From a checkpoint of a small audio frame classifier: held-out accuracy 99%.
Rows from block 3 of a small audio frame classifier, named by matrix and row number. Rows with one number belong to one neuron. Each number is 500 + 50 x the weight over its row's rms, rounded and kept within 0 to 999. All counts start at 0. Numbers have three digits each. After the name is the row's rms in percent of the matrix's.
After each neuron's rows are labels from the 100 clips, of 14976, where the neuron reaches its highest value: "responds to" is what is common among them. Only what is clearly more common there than usual is listed. The data: synthesized solo parts of chorales (CocoChorales).
# fc1: first MLP up (model.blocks.3.ff1.fc1.weight, 512x128), inputs 0-127
# fc2: first MLP down (model.blocks.3.ff1.fc2.weight, 128x512, transposed), outputs 0-127

fc1.21 136:566423452523529497522490473629516410522521454473527489460519443450526495496541567479425508553469519485423494488549453516386541485471453370421492517509487481470587474482488447608456529525520455536539489506498520497545455436561542549563486501511510496548446594519550489524541489512465434377476547553532544486419553557565594528553579567483419470564485531528574366473589475515524483563545
fc2.21 152:551486473506451549501435525431474445490482484505507423455576479428535445511488510519506624487467499560401613485496489558530476433433460502543500513579401458542651466516522463523539477431473438564550538413507498469510488490514529453537482486605470608508532618463448477497486456612496521475525539516567454439483449430461456586482457443529513473552485488629531463529532483537513427565491
responds to: note F#4; note G#4; clarinet; note E4

fc1.414 149:593477579538536475506551468461514519557535383492544454390564520524601448403554540466467540513466477492482431480511514593555589513505538468517467524525452436489559520477542426532601512460541430491575534445582517492499529494515532477618463441467555449445397508435584479425587479556552434478466449508491501469542444548547560562475549507507432476565544524495569431452520420457525471536500
fc2.414 140:485510478568528500511489495439521451537593530587460477531536489497460547606537449494594451376544504580553489478493508483501551374486552587482429453532495606434501460471497554449577529515553530513479546513502572488448467507488536518520554528516485451436500465474524552455492458443420504527478434401470467545506415493635591513457459437446522441492515425543484408430460541464500496377541
responds to: note D#5; trumpet; instrument: violin; note F5

fc1.153 155:514510463563503498508537473480488514551547476545478531572518472497473404535498479519552506593473435413370419477507507489492505511478567518480578486629495503488401465461573442562471497554485500551474468510494525560566387471525386564451419456564392527467547462526403534549477435449482430436502521585550529548429499515511488503502538572492441526550467545629524455517534539405509556464473
fc2.153 160:445362429477449579462513416478492607532474498447477482447463483395515548588435525475439411529590467485482526536490536431468466473562631543503537559502481565468494422420520478536525499512502502497439524500517508481511391587593492517569419486585497494535532475554571516567468481480482432457482528443547511520494535391572593485527510520419474478460463521519470485506497603521477591524500
responds to: note F5; note D#5; trumpet; note G5

fc1.455 181:546428458540534477409541402454484514475507517549558585444444433471521411588487516418516412479549466500446506515485562520470512449507518536542453549485381474556482557505522456537613432492502458527527475514535472488507460429553501522492467439472517471548489436573475617492515480452574455444448546555476453476400551508578532459603683526476468491497507511510485421435520541559537516508455
fc2.455 171:519407456523519576434487502458527533465395606477535437525522508495565438554458484495522427497573453595471529555486505433488449459590489549528430439516383467528499412392401543502598512521538492559438576495468518440512454471580482546591431497534505454475544486537516547551529444507486446414432558538486533530519487362431580511474518532475546490535482543540473484433527529456525551516470
responds to: note F5; trumpet; note D#5; note G5

fc1.329 140:507342389539426505526519458588535478496509514555464470560551441439505509537518484507381483455567470514553474520591564542443573491484468434506493490470501462476538507511549520562460493397629485495499554526491399491522514542602514532544490439466612455548451562564516453551586497465496603497476509480531505477473566523434492479439555541496392443460461519428555512526453439504564489497542
fc2.329 165:516465472520532589506424462477533403481589442472431450480519450453483494508502486446535452576571515482371448387505479463508486477489476528448442584522570557442535521572463480395440389531460531547493467426557566513450497518435535495482505488595442541527433578546480479485542594503506503490462507390439542471471492442504543601483476583434491509427502474604501455521545495578506465435519
responds to: note F#4; note E4; note D4; note C#4

fc1.396 149:518526532593544540508484522469467467481494470522404398537607566499508577415552565572478560633430518496483472488485512478585536474516544437523491408561522537522498498482459488484474448538578507474483544490437471529610462422533540540562390446527530446463478544476515546533459569534456464575518479448536570494417493426523506531423528443518416523549461419552455389557535501437464436461492
fc2.396 151:448419586518484572497481531491483531437502508531553455493583534472452514503500447595510510525472477520500415565444531523557455456583538457557452465525501628434566493489526491480499500491519573464467485449532419511544442483575456421637452557514522445443416555459511514420444559456436455556633429393530564434446524462536563468483468541559466463493399462559542479532509491460528505537477
responds to: note E5; note D5; flute; instrument: violin

fc1.263 134:488481544477574506522590447596532592496581512469486635496452484516529389599532546502399551532542465498465534546488542474476462507487433587389497585468526522462522475544578490515569539457551474573498509479531600531541490507502458504501484535512522511366447542561541599522424490436538419474437441569450355495521467471511545466541569502546523518473515486517497410502502530482487528485523
fc2.263 157:459474492483494498490563559542526483480563472507473379538545507615588506470489510549484513579474539468540543594529451568531498534501443470445526425504503465574605456514561480480534509472481472474553556522455553605576522543543468510520511459464551577461526529394521528471444430564439428487608415576503491472520501434454424445438557482516492503620440481529522508517523445528385482616531
responds to: note F4; trombone; note G4; note E4

fc1.69 117:507523509502493446508503414594483564351469495514521493488480393398461469599460496472542607536428474477452499444503546508537502481467517416471452499570505532559444550532491488485416497430515437509492527561464499478528495454491503379476513477440497351534424498549498497463598447552470389393462431450455454565434494527526465485576519465515518567473437573517496523470467526536508583513507
fc2.69 121:488448533446513495547510494480566579564540462467633433502386518470566439532494576487521504516389460536452606448450485561465465525484552500512516538444514537624553469541464507417568565382502433534620446521520512504545492572518546505492457479470494590468502462556488483419493438551537546517562434579507524504573543423468533530522506488606486480506425435530513479489427524516476555563503
responds to: note C#5; horn; note C5

fc1.419 130:531556574468431412478582485554464485426511475498550564473532513437467470578513509443504471468540507416542443539535587459511530507506514554537458449484453536497482491578532518571519469416499490397557483444553517430525525506550561465488492466428487394538409567524506421458526489441575438422554490451383469453450494549547508476500541542498424492459479596479532545387484509426644502538453
fc2.419 125:461614513509563505432431479405544464478517523480587511462476593504436566483500564490533496505465533494393458379462546475421524530563564532464465436634545480522415426465524499419372586487528563428563550479495520511512483473519497469471576450426526531460449540485560488521435556505483500606536527513537533493503489540441464444440567421508577463517506435511490457450482464524529575485452
responds to: cello; note A#3

fc1.447 162:497465361566479494465499497461535517412484541498497559497528392512564471595506488478569378510519491494484479522503444547414514465505560533515463459570386469479442495500448524471605434458530455535509555479481534515526479522601381534499382494527444497546477451532486639525528429483483536497470556625501482531447470488499525522480513536497481425527510529569447394472595542486548543562504
fc2.447 150:505425446531548556467558530488495549485376523479516464473480491481540442549399498516479452527562494597488556491511429438470387468594543543516461476539412477525488355365398496474551533501523538603464477447492543438511439484567504519588608551577485490458563534531514544498486419469491444462444505564496563502498473405460557561464478496468524515499455572482442508453563493489517492541533
responds to: note F5; note D#5; trumpet; note G5

fc1.496 146:549498487491547517436522405501492471369490550444440473496481541525587538521480536414448543622472500511456526566582541444482508507526582513439405501409445488500684461514470527451513553465536477501521574471457577565503513512542539418519512464492459473507443424555601577419566445537465460509532563568388503423508459466490459492526507515464481501480510526524533383507509523529512484528468
fc2.496 124:525450519440429397556522425524464549414546471489559446529507424495522482519483458460568549516481467457449521422536508582448467476600473511546501488460574417542546436544517482570476531514444513460504501629459452503532573495466500405516540496435493548449548470535521495443491508513575414558401505457479432481488484487432470541514538403550601578489517552585557553493444496451389589490439
responds to: note G3; cello; note A3; note A#3

fc1.504 124:539539467447436481485477354531528585407500571521514454441492445462550421585460531443528526531465473463408472486498556565580520506489567384498567516525527509554495482548531507534490550488504471459471449517522516485528518496524554438484492428421508470570487485591469454393572418516439416448453438494524423491444536504512436520568606469462440539560447607483561556490441485522488582556526
fc2.504 151:539491488460526551512477470485586593536523458421546374522375487465593427556492582498510483489387499529443628451460493556484475462466501485523531494507583528639590433533450581462543552415535448502564489570471516496554534523503543552450506501483484547450491439544481462438497468555462510582538472572497543527566511391495489546491510446574493475539440482499541540469449508502467517593543
responds to: note C#5; horn; note B4; note C5

fc1.385 168:488505523491486458493528508480493554519504430519473654484387521520464418513489521568471547499418486521407561476464540542528477612549522398439562634521465512575505463634600498454530538472495488472523519473533499474508456481456477447535404544556518575441488450531484490536478544540516564525424482511579498499558573469483567547547542499602532572429510483559454524552607487543535518536476
fc2.385 187:447418508534611544536499498496398526609466401437489544475478471562470572442507468481512606552491546540559512472432491482533497603574518471427522470473438526563440358491531464469462558542432470510471538561425512530512381436394433472490536567536533567517528514595477475457482460510619489493415477517536494516547505490557513539531482477476516566526540551512560499498519523522415561538508
responds to: note D5; note C5

fc1.152 171:543494564579554530475598382486506492491552473536411583483460475511483500615518571537424607490502566496456521535591550513443534437479483547620585540438415516435466473487544432510568542450529452546499603442547551481567492430551545474633519495527535504535444482541543585467476432446497484497511540517510470520475473497602516473553529411533466507489546505491522472455541472455489485591519
fc2.152 161:453500473499462449509526502515474566421423535467522455476411517466559521446436463428446500567417432537531593419546461539462428532568437539533537545486535528534496443488552513423490572488373451451548521506520552585576526534420407397535495502485517457566579528573461377471441459474451487462449543504491470557552569473487508637507437505536510507443443497522503548542516478460446567502473
responds to: note C4; cello; note D4; bassoon

fc1.353 128:556497467429504451461465461559422539472501539484474454444509572543470494500408519477390556574496436535465529451530504418511460514494584532429455467450440424529578464482433560443468512476472507494522476509461479533469542461501553424445422479485490509481489496528481677372505395482566517458520580437479578468495473478520416607557481511460545472469517639466563510445482504507481559466464
fc2.353 132:497484522534439511467485432517467485473535512468441551502454434444540502441429489490546523531466601429429530486508538479455493594564467503515537533516567559506537397480501534447495567596361433468533459567505461620509605557510481427546484552599521541498499458503506448465515473509589450552506452479575434420502472436393455600523523481516503571438461590592510534539526514421477479526506
responds to: note G3; note A3; cello; bassoon

fc1.10 130:522538564515478469403574524513473497449483537562540539523448525481507469580511506447535402484504488467539348444627504489542503493505477544414475511530460456540513492536440436467466409475549531509536508388611555426498497491593591514550516471425509428474473604371451534419484456423489450410491429497407529539431448549498459514453467506540476509458507477525527534466547483448534528514476
fc2.10 134:458571475543543482445449530459435471573485469473536486443430488545440559433483585493584534471406507545510584424392460489468531485510568475501428475625522505527417498455460515508462570462428440503520508527422498520524474430407497453363575478492501553501487505565481534496497503513552545584443483469564467510550465533513473490571562391505550531578549487501476484533462475551381601443511
responds to: cello; note G#3; note A#3; note A3

fc1.285 140:497471533527485546491497453567562517466469475482550470474567539499522516464430500511505514549441451503461500580485509547591486494538495454581515480543467558446555520486456522533478510522504477526550542477440501557583418369594455505575396464480460428484425484455531552530534501514514349499497527501499474512436569459545623521483586411480478478507439454535414334429532537389528531500464
fc2.285 142:503490612581545510510534567574422522492518499539588423474493485429454510484499503544537503483386519399577484572469482543523468489511542443559460409506496560482578524469523429578477539550521520456513441411556377512518466535569496463515496604511492511406467520460568495428463517485447431513596509526527526429499490520517658505482511477562455460569447555513529514589501493414500485567526
responds to: note E5; note D5; trumpet; note F#5

fc1.108 144:477512518497419512519582496567446472517527494536516607532556473517475416617460482478331462442452455450439507533505512521584467449455484561509511490557426469498544499529495474643492445446464510529449443455505553493471519538499439480505322485496410515417507539493421609533515457429539551475462485546530425467547443472488547481453482484508535429494485533526523439569552503472526565531448
fc2.108 156:438499443425386427580559524558555591484535448471482432583553456484552429441553495558497449552517471465527521527521538530467500501518441503495504485473476457492502517460540558505547505467561481453448555665430530573485551580550438559559485433531499507512564532411431607526468466530423536482504451441551479428513560452459421443504552519555408496574434532531445477524505533522493418552475
responds to: note F4; note D#4; trombone; note G4

fc1.509 164:482517513604539524489529529467488446462455499491413532508550542529496468474526464540495488500447551513467421482472482457506492523457551515426420494567580535469434484514528574423498431496551509524471502439544598505516484422442456475490409494547416474388495477453469517490502650452525569463404383477535523512478483467497432610441455477536500574441459496543432513440665548473490532540573
fc2.509 162:389412416512538608474444488526460482534416488438431467532616474513496552453549442522485500538477517534532489513424546511506436495588495497522478496510473576543440424575519643519550506484465442502413587510470472477514355454473422509463460514529461501454553554544471490518558478535560566424569472528513451483569533447513511534460431538563511532492508546567505491515577518435445500620521
responds to: trumpet

fc1.495 139:475500618467496522476477496527482598556497547480575568555457599520463524510474495485582524457455470508509517450510511534423515552572403329520492419519523548513499496510530523492496465459591524547601537506472558458512485549526522462507479499511497439553408485448536482504468453562533531501455497526503515528517557525596452434498541442507288524562497454589502461416485571445482492553551
fc2.495 172:485459566444558516460487504512406534524476594492506538491397526522439481549467530472544524512462511557480517451444483497524411584514520500505654568540540498488450476578494583551485514506419468564497501467488504534480459518445569376520494623545437513525536430406385465461552486496547422529555523551503546486488482441548422402510438511435415532486445426483528593480427543476540475471487
responds to: note D#3; bassoon; note A#3; note F3

fc1.39 142:466543400452425469468713516475483509502484477522503549515552342478513539448504510429542440449569480487478487495502471477502505521502440496457514471552563439512443533589440465410546515526455544524495529545525482459488538470480430512453532478511463521439535500512472553496524481509427497372473460495511505538487428566417461587442458503511493417518532590477507471426580527375538447438439
fc2.39 144:458505494521544487483535529585427508464397518513481518424449431515444554520460578553421533388512523600535519520406508447496474506468526418543534488542444402561469613552579436455501527508454492435516539466509482500489469505457445532545590566450550529417449471493531517523568469594488489443472540459617485472616511502528517483572490437482518556564608544559558474500483557446493440520440
responds to: note D5; note E5; trumpet; note C5

fc1.295 132:530539578494527463459512516600556483502520485505573498484446436513454474480446526434461483481459515495531487503588480505530534499499573515444468506448403517457546584502565486624499410445574375500512449434487582527477410478560528526478355472476523487482467447540540644551537494437554439513409511540460373513555536553614509526537543494486465451496545417482491502464497532504480504531439
fc2.295 151:477468514590558471559549577457482507464461461519522497545352509438435521469478491428533495457490394471636573550554538458554457409488562469623494449495389534495470552517459438486498517526564524432436502474531515496504532430564567500493548484591544456527461470475471599493476450429536512397451554547461506502484469493453503524521472452504510484450540501395476449605567454536454437510499
responds to: note C5; violin; note D5; note A#4

fc1.457 146:492496554400525505530606483573519497509536496504505626510542458464517415591411463448403479450475452528436517589502501450494523494457506602436505484549446501478490492504534544575546537452455503473481453458528595499482524530490431476475376455463479475412456570522482594549468513397522545492540511485527365445503434506504555440475546459470548418558519529497600427484528526464485564494420
fc2.457 173:451509460424442435542559555499555522474547462524464439551535521516566504470483506533468513522497569509560565591518508572468488518479439479498521476458499472542497485477533517457551533410485455484505591638465531577494575556581410511566530535510553575493544553410509571485471419503377505445554450584568516399607557467448427454471527547568454498563471521496458496568512501528475421603500
responds to: note F4; note D#4; trombone; note G4

fc1.112 184:467575462529427521519563566502512434555506454612484470525586479480474537498513471537534442422552500363537406503606449570561545400484455521494562459534506421480467482496458519501478488488478567464410516500530554407492511511530485590512476559491495492397539598496450528449464476414428526458543456491527531535532467539551466641426463618509514428508502504473566518502517454435450507528530
fc2.112 206:438570483503564532571504407550462562504502507424483501413442434488505485532504580533544543525522499550439551448452581409512514569485524434448494576534509531491442567560520529519508459520500436474487468518467495543500486481453506419525551441514547437482358459562511508517518636562506458600459504456423486488423547437506483496638628505422463547514525450459475466427478562480477468426499
responds to: trumpet; note D5; note D#5; note E5

fc1.301 155:503511491506471497526529515482468572535445466513557441395537425421542513485519598524565546482525502508433494542500508592582533485492457452570542447533552503572459530513487490579553522457478451449590513527530461444531508473544528464542565556454524424500429440529540536413515446560512500517533331458518467436472456534483536598549573551542382496564454462446579538400459425519476434568520
fc2.301 195:567562504497459464554541576477546509518541473566512407503463468414529452554524490494528492444411499438518556527441512592476511374475511486496559441533469514590589517472395518502580559460509451507557504505509540449514467516492497548405537487440463513451526487485447525449495416514499522496614446584546542513597403514499544524517551437573432479598465556545494473589456442447417494600538
responds to: note D#5; flute; note F5; note F#5

fc1.346 135:506514459542511453457505538584557507466537484572509527498456384458430459525457475434535464447512458425563479501579464490497498478506571476535545503429403456477443581494572467563529421504521417465473480396495587529508412479525489481480437525508533474548460481544499633457540454451468499496465541541491324490536533563633557500521528549434475390523522483454496431566526490515491462499426
fc2.346 140:499449503579558473534585573446479488452482479506527524547357499472444495487493490478528521468505399452592581499561552458535450389527589512622472449503406516522497513496517417505493507553567491446424508457558544494507520476555557511525469479605552478563487455450490586539463460454574519366463554527432483463484466485471482531522481456476528489469566506401483426571585472560443438495548
responds to: note C5; note D5; horn

fc1.426 132:542467532537537477469483431490448468525552483591467535474507437460543436499480531503517509520468462465433476389495490481550546504586475457627573537490510508551580423513503528522527528507515540409526422492536429476561425493524468453540466500490508444464482517426422488413541546421478484526422474587477483375424546561580535574488493469544424525485354481626444496516494461460547580442498
fc2.426 126:527444507552564538517447416479493532614484439498443483420383477493464509493519520477426501531481534468475443438511466521534585525437482391516508499485518554551466540564447379527550524427521497498561498557521475480595526467468586492495422502484539488537417489612492538491552539472556520556527543494472572521417542472570483514529554441575477541416465445524632448375448502548464551511556
responds to: note E5; note D5; note F#5; flute

fc1.0 083:606445432533508398484526424494539460543457538557545471531466484453562528488509612468468508472445508503482513459553497468473505529517498509538403477467520434493532576506557438526485513433594378461618562418491583436617557433530532472483534466450568457456354521475551597455521530517443440540511483487438473497507559515567571491497496473451436425505449502476568557501535509552540464533472
fc2.0 074:498523531497515415519549504530526532456434483442501425527460574461479458520430438406567449564423518513526470412579498521522423511585537443537521527570496558520502421533522500441409472513437468473519359445536575525571495525496524465497509497540414387570472551490462442506481501462499488418396404459433521480470455522509489596442432498499478513443512540525506613561530417484529562443548
responds to: cello; note A#3; note C4; note C#4

fc1.423 090:525473524472532352448504517491542523590573589508509534414544602560521488466521499475496483557505468474528473416492558493468580539597471454508455524521592451527504502569521517455477492421618499422564481463477527575546447491406486535524530504446508462547508477423495467443505556516463472505478471439477530528526625565538500466502464550535388475589439478636528521444436493508507444488407
fc2.423 087:457418493440537541475515563596490532549431605445516455544511460577482505439461515509548452481488496576483569520432433572469371522523550508442586520538561535538463423505476533583459561493453530574462493460405494540474431570459595492470514593566435504491505485470500478539478516489574498585580517534513514528510417368584503503458471517462455449492530438488493580488443486452457393505498
responds to: note D#3; bassoon; note A#3; note F3

fc1.55 169:515463457585455560496467487504553549499505566532508491507580396456489526508518507600525445439525506473458443554510478578471542533468558441493479442552500540365433510484514469595491540454611508511475534478518533497455435482584454533482402414558555418473481455496561559536450485456468531474589535512549521574442492518556626453454495574475414417486441494602502471546462552435511545533569
fc2.55 160:478383497509516561480592521516475511497462502514516509452448477431477450598394547589416399509560503513492475487533500458475443456512567507500552514492480561443467487436449459529501410471567546635481469480535527472429375574593525514581512498554485460522501485518482533510500470509459409460545514473512510577469476409562534535485542477373459523467425599510433497493590552463556568496540
responds to: note F5; note D#5; violin; note G5

fc1.483 180:565479438563429469485544483465500449512517552547569473518547472440556492527408520529523441545501471480481431538565537516477563470502529477565461472593384424428472484481559427592564469479500484515492571459512493510528406455587425565488370434528483447506514518492485536559520422448478426392515570562547489550443508532578608480420475582446464436485505518587500426513528524440515496544510
fc2.483 190:526400456513547594449551485473492540470465519540501511432477450456494478609446571569423412521584489608483498522449505466445442464483569509468482545507437553442460454468498491579543494517589501599523480499516491514448419518635560546560443519560526442543531465563524589541493472439522437410504570482556509512532541413507527456522547494453521527491469611496439488458507635525534539484472
responds to: note F5; trumpet; note D#5; note G5

fc1.49 126:454468507430517557447650440607516535470500577458454624461447348518524483553464512510509496577599502512455508527446516483495504517468419558427477621500556520479484618504466548347554478501460455475485546540449519549493544466478455469490548494541523525469486476516525561521477496444482476480492478536476531506484440503473458429605529459518523549424466518505441391535438536554475468455499
fc2.49 142:473435488438467506469533535540506522463484504475546444505558505593562483518443520562465517529470596531551550578434540564550445549478468411428507464488439484537536512570601428450544484465456470434560544529506551532575494520608470475564539480417590614453460532426607476503499461553445432418507364520501521462566549430447523451477570485498545548551564520552493503460503492518483514584470
responds to: note F4; note D#4; saxophone; note G4

fc1.311 145:570507478431485492506485436492498507603566564553534603454486485494464515579477529494534505491532514455451448527535621553489640545525586380451553564419507515521470459560516455515432492539476500457531460518520459579466511451540447515492469530427604496551458516591520523588454535467494443537546494504552539475473508589522534468524545612424391480497475454480639533471471457497557512495452
fc2.311 132:559495533502613512553434565431510489526542512623500457432505510494542477531487507536464445442447443506558503587384504447492489467466441485466531463616460480610493478420412507564424479520486392617538486477506541440533477476538569491510563401458532550519518433447513528512495488501458504448632525576497572493483475494506534543507522451407393501627483520452501522520472492473499487517474
responds to: note D#3

fc1.176 146:544501607490487495509516491497556513552507428541576464530542577511560527518503532465553495562553445527499413500541427541515558501460545462553457487475473421418522508503473443551494506455457492493563558413500419447531400460576493520612417500478509501342523500548519468534488513481347439522529538524517497545526458565539627523460485560496504401469571505543490464426526502397578508472452
fc2.176 150:443478475477493529428482520575340564524472463511472463475458497490417630494441497546576486538471549563557496454483501548484407573466453406494466569487484571482513594533551550519517513472454507416557422493510377527566496548555601494571468571558563481535452539497482548533531561488460462481530577421467554434508569459471524489517432474419530506407441491527516485546488567512496505431529
responds to: cello

fc1.116 160:527552486469419478460572541494510476499478473508547490444451434463462476503469537506546543425471506448401520509541452543549552419498574504465451436499413426536492546517489415495488572408485490483534536415462608516536441510539472449469497523463529453379414425563534606434521494524452575470430411559522463511509489558610595608566535451491519439506525518498546463431436431515450510510457
fc2.116 180:491593490467466544518481502534508501462499532486537519448385492409465497570439564441629506426557426508562512524536551408542557442448519490455472480470464609441467568570464525448532481472556522442507508450542514426429508477555522543465565604477556418479442448526500507553587497432409461500458528557499514523546488517510506460501502510472508409372463390368523509525493497546483440500490
responds to: note C5; oboe; note A#4; note C#5

fc1.494 153:471456352536578439511523485437509472532568445553469547495480484520523489506519559491526463461473469489461514442512512606545505457556528442475500419490474462583461471490481474501552502518539470468498513503546602410519559454456413475494534434451551599328556437429400504442487502466489534486489567572490514488463421496475513519462487527466463398565533594444499509528546448589607581473496
fc2.494 178:440427493495533539582535616452508485579540500551457509516502518527463553507533442517581483450499495480564525498415515496532514396510506455551560470443487574478464420512584459602554572517522537519424544505521528419409557520433488538459485464517454583473629460445466470457507432477464484585539513473573540514560443475525564440495458483490458502570629478445527407575417558531492559484473
responds to: note A5; note G5; trumpet; note F5

fc1.93 129:445543389428510489510631528502403559445484377471503463483496468445493493466536519480508418458519477479522483510467512461528479451484464425410421518592546508506430545601446499497644515487499471542467452570477498508508488571437472527491511507489436484494498477538459508475615514493447525436482420453500550486480453515409442638552545555496488458559492601486492485453504493400510436422438
fc2.93 131:453503463560519520512511577552490494500409560483461502488484448437447509470471514497476447406526541563487419497424526508497506482476503465539496466535456397524477568522561435461471539480473511445461591496548485414423494496459452581531534591438548512428488512459493494578494444531459489414476568425637595503651526477550541523502449500507508493560593525597546437532515498453497378511410
responds to: note D5; note C5; note E5; trumpet

fc1.250 138:570435468539463484418513487516486499517568501557481562471490340445565488535452532524537419569522487458491423496536476599514537375509514485459545539502425457509504580499482443514613482481560480483528552487511546493545520489642445577482445479463515442481448497491471581506535509451429529419526555554478505491438497517557591518459558531479406454541448550598403405500511512505564554483485
fc2.250 126:557407441514526491462479530487446529510391566442490482525480418531535426510426522497507467588493459573524549458456459548464378491572507526540454523512409528614506456364368556444613550439533487582506542530490504477495513511543539506517524489534487457535549460562499547491514446554522496419454542553499477527482506387526508448499479523502514571498457637542456556498549474529452582546504
responds to: note F5; trumpet; note D#5; note G5

fc1.122 128:518446402435518500491529464524555505415531433369418534500514417508542431490548561500475508547511476484464432479455583530495556497509488452412467596470542496467476637605464507522509492489523483417523539536554575554484495497421464472484499421415539474414462580498525562507529608493415592496522489400451516474453532501479442498513511603522463451512485534480594503428501502536587453515532
fc2.122 124:440470528469480498422536517445496502463468565437503543516480533493519555500480467577460469539562649507414447544440454490460526571524466545599569506464536439441437526515607488420465422505457597565523453498553541560522477526537450490435560454448396497532536402435472536589504514418475539512547555492594551393509484471408548516447451456523529528464516473465570456433562538540533485521512
responds to: note D5; trumpet; note E5; note F5

fc1.312 089:568424539517503469394571509462438497555512506472554576457439448459483391568510549499508497530496518474429477522513481577478531586488536523583522550448421389609522485563490372465568504521458482386582505479503450503542447449485442492525418487472517558557479475447511580469526473512466483426437527547520396499479534577472600477540557455508477496576484560561542513469549465546554573501454
fc2.312 080:492364491487494561463452453580491535509400532485515487504470532533477535405452539514352514594454491485526548492497529548451448522577503436505559568431490498536597530527441560479575526455467508530559541513530474523550626452463466484488414478474572554478539475476498429602536476582497493489566541494550419570546468402504430458542444501490590530489503551491498513422554462490495514613535
responds to: note F5; trumpet; note D#5; note F#5

fc1.488 157:565546499395370524499479488599598585508545530501612478516505484449500476557535503493527450434442493445526457528535541540472563454494521476434500504438493421469509498476549454666493506421590487476493562401538527506514446506572504492471388471411537488491495487527499560450503432516418577455429530485568399526565490572547533453485472512501502397499543513521557512476490488487477551583513
fc2.488 154:458465602488561454493551596513509518487533451560472481489488513541447498578556468434559449440580457540583556565433498420388502483513495527517481484423473525516450510499574524555517538495534560507514431476508479533444454619503497578527487510503499491606485526483434480484582444445556473435530513528544455479617526493472562469544503588455473516510566542367529350567472574526495439465507
responds to: note C5; note A#4; violin; note D5

fc1.337 099:513510574519491448483572498519519533584571489527541510480516530446412386529509493435488471419547440432503511534553544490494569485507448572553469524472458502437483445594581519619486501406526474411541495429559580403496501554482526510550493483479539425484484602469533455469509476483572525491427533420425463385492520525554504456456530529460382430511430598443516497461554536462538506546434
fc2.337 080:428676514447553480477424499439491494481570504512508489559510584533493471517524473488592480491510499519480491418581557566556509556545446459446486494620528536512433447495565553512431588525557585487461562517516555509477513501564520428549546469527493447472529519408567468506352591467472501590493444473453561440474431547533522450412485557460480431507525419473517467526460486513570516486525
responds to: cello

fc1.461 141:513456584501521418523463432464527482525527425575605499460507549494511499526478561538425563533493471495497478527485540515535608546545511515521436470573493540510502521483594401492519502508554484438555493442503444504602421450520593465662433472459541470415434560513546516433481486501392405488463489598491523514440537548534534513498560475523459448496447466559526451479503503463621582473425
fc2.461 136:413470567482508448494461510582410548472457507560481452461364534523448518484421477546542482497449524514495536530461485508514490537501444311526490470542467572496449537502502534516446511467421492529561474463521494559516566534518551473503612570561533487498529462512484482565467431478456407439510649450490590522564514516530566502492445470439609505490530515396500548513462521503442551549594
responds to: note E5; violin; flute; note D5

fc1.361 128:543396552444482532403622470535524562514521494488536612454481471463543418579453530577493483538470499516406481529490541518486545497484515531558534544472484469550598549546538436449539496484553471430625452510517487480584473462527492404500422422421518592541461573432548482523498484480431456412542479531504497537489532552485551479498573409549502482540451635532449468445525529483560459502455
fc2.361 136:438498480397481526477478490569449552513442440501516542455534549532517474443435541546398574584463490557502577518508572574469441558485416538354544556490487471548493504562562461491524543423442469553537493548460514495494536445530471446560471478466497563508558507489438481490549464505503482459510396508492474511640563467575417456559470503573613555495504523496496464468511431570466532621430
responds to: note F4; note D#4; note G4; clarinet

fc1.8 149:548407514486527359483583462443495524541609562585556511480505481465490498514484515483571471454540476425489467495514570548595607483464518421510559484512488522552464588498475417613506501553524475464524468525558490500518478451524505525518567497430520445527525451536508548385499498449540434457470468509527551503475508611508470551511647600495398454547500538459542534429440504521564460432464
fc2.8 171:558603449507527550490446572496471435500566516564448447542515471498478528513558465515546430389537468463593484570464540439467549385460515493494446397579451527485457523491495568583522553573562514501476492507485505412482519519484499583407420455450464429508505468505459564453525495469563548482601487450500515518443411584558567455503571552404446431566530545493495502510416561482458489435523
responds to: trumpet; note F5; note G5; note D#5

fc1.177 136:497532498510497480541487513739484554550465473538489476510578504510526451484469504457401548449503480465476518482508401537464488466454423411394605578541497461533481463474484448608460535493481467525471433502501496536447477447443500530550467458492457516560519565541482571526472407444543431448449563490566510536547514524505548524545515546519541458583497545463578427540628475548496455475470
fc2.177 160:577430502521455510489411452461453485487563523520565506421545483347502415568472540559559628466455476568432546481531552568541481471449428493481532548531462511538544448497568453586481503486467415547540468386556478462547446482549563425608495490510520540542522598505489431455508513544524464420494559537534515433494498457446490607500502509539483477517469512554565475517515497522541438535384
responds to: note F#4; note E4; clarinet; instrument: viola